Weights of a small model that answers yes/no questions on an image's attributes.
Data: trained on photos of plants and fungi (iNaturalist), 45211 training examples, 17.8 epochs.
Rows from block 4 of the fusion encoder of a small model that answers yes/no questions on an image's attributes, named by matrix and row number. Rows with one number within an expert belong to one neuron, the router's apart. Each number is 500 + 40 x the weight over its row's rms, rounded and kept within 0 to 999. All counts start at 0. Numbers have three digits each. After the name is the row's rms in percent of the matrix's.
After each expert's rows are labels from the 100 texts, of 14976, where the router gives the expert most weight on average: "fires on" is the input token at the peak. Only what is clearly more common there than usual is listed. The data: photos of plants and fungi (iNaturalist). In brackets: how many of the 100, against the usual share in percent.
# router: router (fusion_encoder.blocks.4.mlp.router.weight, 32x192, trained with AdamW), inputs 0-95
# up: expert up (fusion_encoder.blocks.4.mlp.up, 32x96x192), inputs 0-95
# down: expert down (fusion_encoder.blocks.4.mlp.down, 32x192x96, transposed), outputs 0-95

# expert 16
router.16 095:523533514458566564494481507482473515541454549510552509446538491536484523503510601502459537462513521487513478604496467489452543539464524474495514590543465509498507532550497490469492444456419521418456483481570535565418490513527536433450553424462423567492513421494447421548452561525475508490
up.0 098:472475461525470520482499513546531485438488549492444519521483539551466468573530448534454517569513493497486502412507481460518528446461437528522573473449501488422553428478450485577520512510520503511466555478470464524550551520471438546525410517598467495485540529510502512501547469488463481509
down.0 079:475480444593426534491543457554530517492442465503506563592484530519465445446475507553443441476472515506421548473487483430492543478511479488462551397514520472502450465466566433507591494524509488459516484536545504468590473476492465543507445588527504454471545518523532532463518442501518510548
up.1 102:478484474514507442473524523527538504497487496484452446505478509471499506606518502543463496490475458520444514410596517505501533451498491517477498446509502470528463486572467498494469538508486517434551500459501521568478530418504549420507496518478477498462530496513503443471533456507409430532
down.1 110:506485452510565501552479518542518514433459511508522511526417512551436520434474485504498434539431586490496534475490464454598499498527454429439547507466561565516499409492544448493526488563530515530442605505509429457572543488509468549516443550583504467546549523519482474470517481510478533527
up.2 069:503414507479457502484502447483537538449522482452341509514492562479559518425469499548517499468485494522488453510429506497403501471504551540571542486461524594502493470525521502544521504575584477543456522551557492447505514495475452484512433450569537469525528587504535561514540484511527534505
down.2 071:536540489427465498528451516486557596461548488464507465545507558427464479531565502458509491470578504475445449504542499484486527467529427541479529525480493501530475520468501442520496535505491494550519457449514451482481448472404490529540543513564433490474559443511567498438472450481518557467
fires on: "phylum Tracheophyta" (39 vs 12.3); "order Commelinales" (25 vs 0.2); "order Liliales" (20 vs 0.8); "class Liliopsida" (13 vs 4.2)

# expert 29
router.29 137:463448503571446553470532562493496533511428462548489532510548486441558522495455573497470520454548508500530490451478544536455460472493550479486491470468462537459405475547480447571508550515457505529516481496473446557489425563514531459543455439515485531419437582460504567529495516484555554499
up.0 106:551494517558502539470546588546513490564460551545487409543519541541508408499449532445468494520504492519486485455543524501484500458424447457519572483414543491526470498413527431487506493510546432518491455536504484467511547488556488500517454522547435467479555587515602508474568455439463481513
down.0 112:548515478517478461489495485465455514552551472465576493454469523429514465542512546493543506478554479446483459584520562503491440518498572573472500465500454532432442531506523481532447538484424473534541481477504581491521514480500542455488512462512517428473422511474494487490479575487515531480
up.1 082:527552480458546475534420475490537383500558531409475458440472479557484552511557447438472521526477595504524495511505503489576485503444514435481478537474511490591578458545523499487464462497477499467405462560448521506489526515501497504553574513527473519539532433523518467512487490514510408506
down.1 092:503526508428537505548423527480508525484457502524428496542570557508503438446501503507501496507429507572525551503510549440536518475460473460504481533468466508539584473424539489526488549508533454474478497536473493488445489490524466591453509490502528479479503490422432545488488478533503530470
up.2 092:495468514466577464525477485501529457522466568470493469566510538574482593520545469529467511573443521526490543473541399476488578532435435446513525498502594501559575403473471523450497414516543476492436506536443476533480493503514488533500614508511487490501535489521513478488512484532412490525
down.2 103:505512522508486512501494518575450550541470451488534480569484565500530491480528542438469552543456463533557503461556496434522563493487505438460554512462476507516519454420587491483489532509429486504419479544468498464487547517576501529518506502512443431575498472529429508434445513549470549507
fires on: "class Liliopsida" (98 vs 4.2)

# expert 30
router.30 099:486481549480517453511460522523545568504550523530484526487490627536568555519457491475511471539466453495507492481519509558416479507516505530521558453492410566498504493456475595484520458490520481442475508471514483442499564493577506484545483481492483510467484468567505541557554513517445519497
up.0 076:450471520477500475535488479597515513543478455540511543476489569507495520493442534583470414521468460479552517547507570535455499573481550539461497587528503471534525442443479495539508497547481423497494467482576453495486530486462577489524433467483535436540560533443544440498530458565502548489
down.0 067:550499483518428487537558491509458506511449464529485611571483485521501472462508483472481412535470525488529465458497497474559519571485430507472480503506466501435509475476540525477538484502532486536498495555467547493554473469551508536494460574526549517615457537466505464577492489512516451535
up.1 115:461534503440449524562587520497540554497552461560470558467491560455524537474456552489495487473474484464446478514436461574437444491499525538511514480521437504480501536493503581535547499523493473563537415480562455447551494506541545518507467531505472502448563533545524506485564511469567474547
down.1 128:470487491477463466518495539485524508469526524547542501447515469461504492564478511524536550514487448474481379558505511581448460515522585509555473481563477491442467576558435524486516511568521503519537524401529518497503499459469536444492534488472530577531475554643486471535514519491509470486
up.2 107:507529565453454482477438481515538580473519511483452524464512507486538544476541436535464520525453515533459489563471493501440504452483430474511459441467492551583505464495469540534548463524555513503462496560510500498486495505509415505487559464500597534486459583511511602579533497488437519517
down.2 114:528509483443522478583450506418588504473577527516455476496505539451491540500496444529537473506555513525498463514478533497447499529482521493569454520499493474555564537498490544530477491478561462434489544530506406542411518522532532492482562490476468533352545470477469564512557490469460501456
fires on: "class Liliopsida" (56 vs 4.2); "order Caryophyllales" (21 vs 3.6); "order Fagales" (8 vs 1.4)

# expert 24
router.24 098:558564533530576520511465438486475513497505520467525512478395548581518507467466494444504479508563522513510510545396581455486441491460486502538490561493484524526535466426509485521508432523485491510547465481511504446484506525520464538511485493513547479461460465485456501531467566429524580552
up.0 085:553521513512435519508455521503498511567526489490495468599495529484434486474471456500479468494467540536496441509480476527521505513567561443511426549501435461522536500444492535437531484499543494432511553544472467518513547426531486487470480551530498556531466443506515483567508519528521443489
down.0 076:510556516484435501479501454522498525506454497503516551468437504487542421471461502497482500479466513470500497624466495476473451624507576577521491420471457526483390528486471497408570545524461474512538486487477528459536514459543506499493455465492519495525477550451569500482468555517551473508
up.1 075:551591538523488551480511543482497473509505544475529465509518487573485435544469440557446532536475533568534505430513418499463563559471504445585513458515464483494464490438520558443548511481496541441474495566443506459480528520535441498489493545483486508528482546552559463551563496487496475552
down.1 078:501523489447464489479608426502513536499418476556456571521605520461513594389511456522512457483482433516497473491513506505488483491467514471443441533552529394559532439491496568433562534512497468443526493561474497518453487443522537541491453499491492533549495490495502435506487481494488517529
up.2 117:554568437576474574468560485527492482504491465493548561511435488557505490559483512503490526484502483463457498481493500483513416537505576540463559498516427521441468506512538478476527513483458592526520498522449499482564459468499455529467451483501500524499433519513465472481414520462537503489
down.2 128:486546469502538455576447457516538553476520454453466518523506557456491548407572403468521479489448557487442551532457525444534497472530500418462544490423518523557543499463546552461489517461517451469469540485548420459521546505562481519466476546499442476467535475474474505446525480502481495460
fires on: "class Magnoliopsida" (96 vs 12.1)

# expert 9
router.9 107:532549571526449492550508515502473542534508514547555535577462450459538493473457462492452492501500431541502470392627539532427520501466523468595476477557489511504463493428517474479545466473441422544513458515484537517418479519513508452545462592461497517470473475500502499513511569531538512586
up.0 111:498479501507494586520500582497525552514500552557514476439522436505510479514503490535407494559485505573502446449524493528522522484499540484588459419484465521476478512429570448508517519523609512554529460505461479543496487518473505528493513538472521512449555521554527497511430475510504462528
down.0 098:513480532524523437382480502468389489488467468497490519446499455522578479543490495457531591583507482557456573507528482531513508438464514550509485543498540487456565472490534493539532526474494507531540477538514618499484441512526531471531479448507532501465433428488459486517446508535530489483
up.1 117:513601482528544436382540449487423564613465466469521473503483453466489487566485543469475430482523526504485557537428487461578553572506495481480460595499470518471484520460552492463520486459453511508552517507509542460525454546543490444473485463446448461529468447464448408473526571471514489479
down.1 135:458512486559423532487464438533551547512474431459515514534475551488440552397534535462490469505517520473486458504462545463483479417499452501459526518466535419497510503448542499517475504488437456459497459567552551463538505538572439560537524491494483480468479466450491519494489504531542546541
up.2 110:471545498584496564469498530471488495538536423509486500426522521483525495461454532503462563490521430538583448491536573526450413473493555474508430469443452531545509472466494487545406525421509466510484487559458522522540498529537525494497507452480494528510496504518513532534509523469546489570
down.2 099:476439526544496544514466482453494499446456570555587547434459459515455510561491599464489493507485532451534434481526442527485469588520502562517556511536461513437469556546481508525496510481472489465522472492488531529494467494466537499516533543504583491453472462540497449499437506517542467487
fires on: "order Agaricales" (27 vs 0.5); "order Polyporales" (21 vs 0.6); "class Liliopsida" (13 vs 4.2); "order Myrtales" (9 vs 0.5)

# expert 5
router.5 098:490513486543517560424531513421486457537484565461508579474447471549490540509517563482544486467549497462539544536564456503432492479481467537526468539545496482519474576518484550438492485456419539443456481514523583519473502504495470497467526413449439544527475480516446462541522511529476506490
up.0 142:425444498562587524476480573516547497533568527482497426530441514549440516462464486460539448475524497548528522440517499474449496438531473470506421538514486461545501530475561499532416505463470486503438527532560507484522581488514471504453515458438453532466493515531509582556576482463470534470
down.0 120:492567501502544430548416536419433457506587523495465422435448514407540522512540460486546527477534553524492467544469538538530497554519466533532487548445499549460433532530472515526418553488544472530517573416493478548473515530449493456447482449479486504423570508470482474471566600503451483445
up.1 061:539478488426487463511598458573446518486474434470525494564506576445557483511556481520523534560500529427546509489415528519479543525449514484477532491518533487466513432453501459559450581525554464470525437483477532409496474609535515492509468482552544406500481503443516528457459476483520526490
down.1 057:502417486485489457557446448521532470438490498480508565509493536497547460422487461499492470492529555493488542463381559498540437436495510482483506430468539444460564410461538531545476468552468490568518460544513554421459482534509501487504490514521533456515505509483484591497490472512564530519
up.2 127:465498520526554485412476566489505481588572474491516431560509419558454531516525499488536464505539450533509476467520525549477495420549485540469416556525511443581558551545528510500435468488518513504440513506566576508502520495522541462417564464429427576471511451499435497558503478539479505470
down.2 101:538556479438525512488505547372496477465580484486434419450491495431532456536550490503577491470593518479452523533495506517524509574489473521482499492450467502500427487528514489484465491451502557540533485447437445550453435539451473406458483433456448450452473553488473527492586589516460501464
fires on: "phylum Tracheophyta" (88 vs 12.3); "order Liliales" (7 vs 0.8)

# expert 27
router.27 107:542471564468535479465541471467458477515451465541552586492504476512523544511491525502504487510542479473553499475566498555433434507422452518516433534601420505480517521486468536447504500536459525544506446502472493493453484503473550515430521483447556461537432538448486488600415572511490557522
up.0 104:491462363532552543446528472603567478502459559493561472523483494485506456505477562472529532559525539436515579495473479501441496528601525525404554436508484511461435526498541452473473533489446515521540492464493535488532478542517553490563454511536480456545485452586502438511450540461451504553
down.0 090:545477594496541528492502463450468535493420575535500537516490502569522524457417508501452553532522471595510506500570472502444465482466524530492456486564527507551503519468455435480543437568492527490468448518425519485466463498496471546514494484497552541544468497561556509579473509483542519544
up.1 088:530520480505574495402559493504461475616471518514468389506469490506541503467478549511515486528448544532442539462530502428583587517532505526522479533530554475583457465504579462461494528487570524501428563488552488503496540489530524521476491429505468479555502433493508473419490464498431499502
down.1 092:523497523503473489416534499471444539562501506481538502460496478518534555520431541515501488464546409536515492542478478508432457464483545499560403536506406471532478502499480450463506508507417560501513503509518525538510476523554534482495468431475497524462436476513464560595507494489511572539
up.2 094:440523475402527496503513590503519511470459433495483500451540541459521510484569492492557602473530471565583486502495531516525529489463469440482494541466551514529521451508520518541401549424501436552545487463468494498489524529484435513535526409495586464508499469468483483442505486541505507520
down.2 098:490432458506517539554454527572535497520477553523598537515520519507421497484463513482496458508449551414466493448550496538454493424534510470507521600523484418483536505501459492556531491496458475494475521505540436521523568486513569483494545609466423536517461478579463525520484444399416525482
fires on: "class Magnoliopsida" (36 vs 12.1); "class Agaricomycetes" (15 vs 1.1); "order Teloschistales" (8 vs 0.1); "order Liliales" (7 vs 0.8)

# expert 26
router.26 098:538491513480485448492458458457541577471556524593554560363511520540533536545446532519501491515550502530451428539513531558434483485476517576520508489561481471422512595479524542489465483554547482438537538475468512492510491461549520465484510401478549490507532495481527557526533570448485530554
up.0 087:542504501589499557535481502505445491515500482408499492535584493473485501573529546513532515522509476443557550428541396446564602555438532474413580487475494491483480483490528480492458518433434543464511510477480532536501429505503503456558513409538432460545495448480456464464518491558481475498
down.0 084:509542474533478533462493519510471531527609498481540475481466540447451476529563533438498468515561492512484480500536472502477532546561502522490491540481454537380428562514532480472500551405452540530480507424521489512549493548474496453485503527499428463505485449517427446477505573523469527497
up.1 078:539535511470491503562438549477504561456530545524439536524542550498444512444539469509517463467491538469466420595455512445481528457468512483489552540437507513535530450522522518585447479554546465482549573425479480521523475519502468551538518497517502503485576501585476554441503506455473475516
down.1 079:451450496492482521514535440431517463545498465469477494502513431506452481519486460529541531450494483520497498527452567556492443455472503483518462488554483460572518470572472614515536424491561516496443489534487585562477519472539480493505531482467574543458527527488593518544495507583609435486
up.2 142:475471475447537478551429495498509545459528493523488511425545547503515522430517477575485586576491508505480454530478493474437472482506502590476554456471528513494530517511473471546440492465550441493531533488469506487539559437524509595562573399601554455469570473514535561425509467511484453554
down.2 131:520527455442489438556445465546514549486548483494504484489492572462464516465505505577549498452471512473428504567437557493493490501488537528540488470508526441541504498516479570476484489498524468482522576441576430502486531461491553516481515511483470517433557500525465539448553486450440516425
fires on: "kingdom Plantae" (56 vs 12.3); "class Lecanoromycetes" (23 vs 0.6); "kingdom Fungi" (10 vs 1.8)

# expert 3
router.3 102:509469543460444499577492470500506521448473497543587552488463595487503463576437510502452434531543455526489481561503479521490475505412417499545529494529478509512565502483480551518565449505438483546512440524463454443458448507501490512501519550508543487470582535477450478518461492543517545522
up.0 146:512498491452467509518535423482501431476530486537570534445586521461513479523423505475498497504541482437468490535496532545501483507508489553532536501515490525468509515582427519477569492461462496551551468473542447457547445383436513495567444557565496556507571481534544429527478488469540500488
down.0 166:448463538480563514485527542475502426501546548529428469443491410512476539515470474558552521477509488515549459508516473572467477508486500526542444494566525512527494558590425502474493454473567506485512574485504534550517516475487474486454537440459531575493487510497504450534534532502490434497
up.1 117:448497482443453523487491598500543463528443508531575511578483515474469464508470542526521524476555453466436453588536486493481485467483441489510492594563493505549504505553509464499507452534460490525587505460544449469485457450500540490502479516485506515572514437573476472494465525511539522513
down.1 099:592569573505423467483509474564455479512378439506480519523409482504550482520454552494454531482408488517468515488445505470499588537512579513530516543488425480565496471455530507519543517553443466586489498506505490474447537514529563511473438500515530489615449497474482507522483466480518487554
up.2 087:520535474511530540568522525503489569390438444535505533516379473504485465423488475513471494475504493538422485602556534502512498480480506509472459520485529543529492583455517397524584423516588469533493531545507531482558459563523496592451520534491504528523492524516411502423480477493499510525
down.2 065:474508473456444491481492506446511480509532497490475475480553493422432530560459570516583449441519390454457415509500507540471513501542527537519481503541464528509483516538506541494499555542496497486538466478513519556532468400467483482445460504460454502446520467491489503541546494519455484449
fires on: "phylum Marchantiophyta" (62 vs 0.2); "order Hypnales" (13 vs 0.2)

# expert 12
router.12 084:498495490481583477497496538429581500544483551484525511403570476567497539501437568539473566487457479539504551563534514455482532487526499510473391521563460414444544489526485512411503496536481540564477537538505560521507528466555522515454540488500506514518500486506449456536446461541492480510
up.0 121:509491468512502595523529441461531468499469555461490535492522445561454493465473522425524481492571459479547516520473468522558491546590501501496463506456476490494487507522489551423539485435500561490489518578490503567547432466475439552509519534506562497578439494517482431528486543552531465588
down.0 093:480453462450515453505543506477542455468481544581453526516503447501529521539435488563467530510530435515506459524529493551468489456476498553537470494609577479523568468543466475596473423545576476502538528496480538449488480489454495532498574492546570541462500507564545500556454455487511470507
up.1 089:459518474552492545524445498537547477460520473528520510483514478477422501451463550479533433454555473480489436516503482507427484457530533558476482500510454481522443554531548527490499503468428497490492559485516504490525541499463482479420462424438450492517530426531364505495584531514467532456
down.1 078:526527558563509529438501482493433517500493409398480484520539576493487575515575504412405514510527454543556519492492499435540556481467519440503468496476515474538505463424544492388512536467433480497491444482454466553532513504488473516501430562521437528523539479513460489432501489474532534540
up.2 129:568519568505522466474460530449501506544512489509447467482531518563558482440511409523464561554451511548494534491506487502516493481536535499518456499514488463493583495473515530417525481480595529453484495616467586518491537512558484515519554508501579526482480511452527505525444464542532467485
down.2 127:447470416558537505478548462523533461531508556508514512482419411541425510558491559517583463432511535458523512490467442555549510456544487539540473513568559465488476519536476484529493541519492488522548528431561564525554499475501561523498471510473500506527471488576513437527532449484483445524
fires on: "order Pinales" (51 vs 1.4); "phylum Tracheophyta" (31 vs 12.3)

# expert 28
router.28 094:562463512503509454520530482501513572499493505529536594427464499503564571492548514514482526545513459531474424556541481550431484423523501617541445507591424479484476572540447442534523466528522472522540494497528489496497515495521536525533517463475543540540469534530478494480510535524497485557
up.0 118:609501469469427516541536538530528531480415468564571496512492560451525405532461504518490489504517478498459502536522531509440463494488475525511510491576505485466476479486520480453594439559460467502530447475461453467427496473474518479506465549542494479566503547571514512467530529465511527565
down.0 147:506489541521536551479514594427476415533507540506459435405521442520478458508450485512525493478532448537523491521545508562515442503531555539543430502512506491480476533564430527492458480479503469554470540554512515557510528485503480444441470426426514555538459559463532476587519536515484481466
up.1 121:418535526484517482499440541524492535477566488552511487522534476506489558421531517572456486453447517527450459513464504530485513432467553454512455524466464448530503529509535539556493516478607454471449587486578500521497569498512510525430528456452564560449555487493456575519484499503450548490
down.1 092:490566461557502517547518434567494533483529502482492477514506528493440587530571519492496457456473546482429492506483552473481516546512496438454513450534489463575432495478503501462527575518468557360492495457498489523492469526494494516512548534457383528390505520526457513425514506416452442535
up.2 098:449465514428494454550476480479541579469544514499515505507560544536530562411536444576476522516458562520534458492464547542488509475464489533515493505471493556461550488454523482566471470452590468447497563440569504411509494503511469567506541448575503514443535483501501582493504480475502523508
down.2 110:554606506465520460576469532529486569477536481526500437517447553484509554435530487512480523547458476541492487526491502431519511495487509470509519530485523513550576497467511483535452518494530450459481550546482474467450474511555531558507536498556479505476572492508516520450460496429512494469
fires on: "class Lecanoromycetes" (44 vs 0.6); "order Polyporales" (14 vs 0.6); "kingdom Fungi" (14 vs 1.8); "class Agaricomycetes" (7 vs 1.1)

# expert 19
router.19 096:461476474512503548505514487494599529548516525524581476420486542494567503503485491480537488505529446486526405565555540550386471512557451537556439474565476527523464586537503512493538482601482448463501488495510492569495510485528554532484498453480500520472526444539478523487465521547469491547
up.0 073:542494520559535523473554510484449563539458486453466517497521491523552525470505505505449551527507567474472531409481460455539439486511481495437471487520477527485411437505529505434521448504474532552452424615409480413520494495561473492549495611517500525512466529519548469525530522483521484529
down.0 067:459504489530487528494474469591563512525406490484454514575543485508428576490531496484496462534447437469466464447577484536479548432536505473469439554507552457557528502493476481454471543520493549419478541495583464480528444476472493548497457498487434557547508474539473474483520402487426482493
up.1 091:577472538453409535492640502501581525490484477527530546490524538541469472461494443548534550535470443517433443528531495547464500495533530544506493468611466453494565485499445514458542475557579515494497520495485486527483503544454570522448513512527544521517453540580548563543462506479490535537
down.1 088:535471503548520505469601393545526476496468529563502580459521444538533497499481517550444505475482485451517549489557409479428526549547536524524489457539458520449391537504474450434533536530466557433549560502564475566535484513501493511477493532500524542543453539482508465470459538535476439535
up.2 076:495551483555516461444550539423465438500549492448440464557435463467549506563534529535470568471512444535526569469478511448472491544557498489498441473534500562441441483527531495426484510493483570536462494469500506494481528571478478453413480468494412487485504482457440421441517538503463432452
down.2 077:468491515486557564464555502479514491565467518472457479481498434575449484606473547506466465503528473523548523479473449498456464540555470544531470512496459487505513490515495530452523438506542538493453518568509493522574525474500400495414485454440527513543408546478497427561520459527525459500
fires on: "kingdom Fungi" (35 vs 1.8); "kingdom Plantae" (30 vs 12.3); "class Agaricomycetes" (11 vs 1.1)

# expert 6
router.6 101:541573566495536469455413448505475483557569536551545500471450456571556550480471520496442468486447450530543451479482452525518505533449507530537465570515433513497479528550474565484522530508498513441519465525519513550477513437491522463514480503445527543540568482480525477555515507493438551456
up.0 156:527473533473505456446449529495450463490558524572502539473480468482548530505465521558446430531420484528491442464532432522491514467462509559531497505507477507527516472553459524510558533447571559494521526484504488542528533416495526528468459535534520600525577538572534500497502493487453484442
down.0 131:475543435501445485523505478529493505520512491448544529489538446465462533545518540492615563437526489457504505573455546572509426482505455560444496463572513486455523554562440506510476446503458486521586494465532568513535475485489519454528528422474532502446514493527545479502484525485562436537
up.1 111:464485525457525505509412536518495573474536502461495454517500554548541524441508444550499553559430475548482458510477483511465542521538573437512508480508470489487590469453525535490496527419532415421413542544512529495452530525561498517474603503478542528493525423487480594470479547532440520431
down.1 090:467550461421519454551454484405506493523564421542474446472523531438542538511543473496563527461537538488530513477446543483607537492452475483522517471472579455526524456489519544487536506481582477522493454531462535464455418459522532486458498465504497488440561456444494490456497490578496462465
up.2 054:503477496517538507559519532492526536485508458518432445518448480457502470573527433479460497501519465489537502450521497489554534539518444498507556465499531471565425473459500483410569450492595499494445521559509478448483521492570440552503459481504499474519483522411494509470474472500509455549
down.2 082:564547524494477503490524518510527551547429496556518484582517550494501515437501545452440548512522492518544517424526492430448499472480559449488523555465467491511545492438516444466449542475424521503481483534446455418442483533525598494544546518566459515521458501530478508494454494491538542498
fires on: "class Lycopodiopsida" (73 vs 0.2); "class Polypodiopsida" (17 vs 2.2); "class Marchantiopsida" (10 vs 0.2)

# expert 14
router.14 095:499512475479488523436481503468491499480488541594601532382503515530470473512483465483530517506567538512469530587510441553419450485503452536491504546565498523473526604553441525481471475521473517484533548480456522522489495487515512512491514419456540541510482544527429468549442548515484481469
up.0 078:490557454487450483467493414516533470471510544541435532481538537492494540549547424528469450519496578445473431463430527477490440538499428405493562482457568439584513460541470487512506533561564534479524518472469412468444508444489552478522486542511468476524537437554476499473526445467487467467
down.0 083:520545530526505456461521458521469490553562437492478498468509472448511603464493473492487546539535407508507447505513491577467448461501569543505444556544453462496517545523499528485484497431440520485501454473547562461484496509522575456502479470450480532532497498514527501554520540464532508504
up.1 089:525564527502472526547495480498560533412512476393444502484535511456545512565526446533498534441477480451485503487533530477449487567497500435535528444498499474483476452526478551410542530488468557434499475547518473520461508476547513481509486515516500502508419514452495486471512553548489486517
down.1 083:519450531563599514495558514489474424502511461446506482481542477567532514558485471412420434513575533561504588462533420477537496503527424443473433525484544475520469513470540454501500465463438535547492503494445490533517548597474433491534436532464487507465456552452510493527487556489453546556
up.2 110:548459476579514551513547465529494472509419560476532540467497440522506469508494519458487519529513451483508549510508470510555497554539492538477465522489466555411412526499462487463562494542485483546533479496432537546508482536468486481524426569504566499528471527542517433483542508525470479538
down.2 096:436355480484559554474477484499551447496454542488484530475556445507529450472490457466498499478488549494593613469491483495527492616522466425485507476464547505486530449529497529515509508498562484452471513578500534465468527538526385526494527524490556501544429506439529515502460505538521442474
fires on: "order Liliales" (45 vs 0.8); "order Pinales" (26 vs 1.4); "order Commelinales" (8 vs 0.2); "order Alismatales" (7 vs 0.5)

# expert 25
router.25 094:551517519469517531467474462470529501539518574575539525442459471582481532520422539525465444508543490544483461519531574518420486467493466486559426565567493511511509549482434541524522480557491453436540465589493466519400477508487524520490508459407495534558537494464466564496496507527458505519
up.0 095:502456541538558471520446511422531462496520516453448490568530580497539490565572453520419542574467521561545541466490519468490535467496457400500469481517546502502485546514462465494471509471496490505469539406483486517481458566512520489523535483493504510513528501477563523479514449466516410559
down.0 090:505473527530543507496459517519515467528481546552427501449537433547509534453465447491510551504488519531479451486514458564481469486515469516520456489516540432557508507534439534520491454505576493463499580538479535526459533531567467448454492458454530578468450470470476558545520484520507483456
up.1 129:485510420448433462548502502506520478463484532536520563460547490490465528462533509484539460447491456445462444525481545502515537467474499502483526509540565485542492463577477532573477572530464432475584500518556466572476529507458548541551530445507529490541506439485480537455479447492515541516
down.1 129:505544500525493478473486471504492533477489475439468488534530551467541517458573541426500547487505517504507564477543538429548507567523486438499544522407467526441517477457561507508476599464434517464474484490473500507498493561556479494508510490541424456488460462459457474463433511489527558482
up.2 098:526503486520526513518522526511497517451438488644554540449502476496496471474395485518507515439501509437479492542537545527521509529529565546568522538526520532507498544513474486461552534549467502518556522481545482442516476510482509508484444516485503492503440568470483524460421522484518529467
down.2 096:462473458415506492510555518455496474451490540517470528489497477488514448446461537507567481513515471454530472510505460533551556490483440550511459520570533485519450494558480525450567432541546459557555523450488545521486481429450499505543498499530549516570534499562529448488536454534509425606
fires on: "class Magnoliopsida" (58 vs 12.1); "class Liliopsida" (11 vs 4.2)

# expert 23
router.23 085:452496547488512504526460472493557468517458554499513510432483525534497501545488517526455511404476528544533450491562448545437496493525415476551440502498448490541509528513484519569497448578475420466463512512531530540464502519550486515494539445426468560486518476535444551527442525483443510526
up.0 073:443514484539497515480523491541498532495486496527545487447531503452492346490446586460498564458527438482517482534448542500474462491535486541517489496534445512484553598451590507554439513528447468490536564467491552458541502495521458495509452466488484479565520523451532461458530545500559505566
down.0 083:503511459546501533506498506497546530499539442414418484546504538508415568437545507547517441475482474505466467538420585488480481440540512477511437529488502467555524472476516552479483485495527511491444516537568470516580521454547414502421523494480464521436483449502459531532567468498466480504
up.1 095:484495521470452505443461553541520478470507457526594480501511539500473487551472514504504469489501400511508440503563470496554475445530509541443547497545548433476459503498438461451540523486419525539472497533506492573532433436467562546517545520562477516557538518503489482449484472542450488452
down.1 089:507518520511517575486556445542523542491468568521554559517581487542449572499473531539497493465458452451496513511484501500473578539535451477543441517551477497535483450520432438535581523532458506439521548513523448573507491536480533538490531526483523533437488461467516566526511449424479470512
up.2 127:511437472552522483468545505522587525519508518515499472561519537530516548533525490536446527550455477519502481404530481466465534468530521514529442441586557478496446533503520495414480519553558564443466563498499472474487556512559545515501472517512418558490547495574545521480550406420441444504
down.2 127:455451496526509540531536485522491455483464538540532548439459457549490486603426565512520459447498513454538519480468504572512456467438514565502520465562519500539463467560463487565498466542453425533542522465494526505486569503459533499522554425499606510537452533491519551514466484494489484510
fires on: "phylum Tracheophyta" (41 vs 12.3); "class Liliopsida" (24 vs 4.2)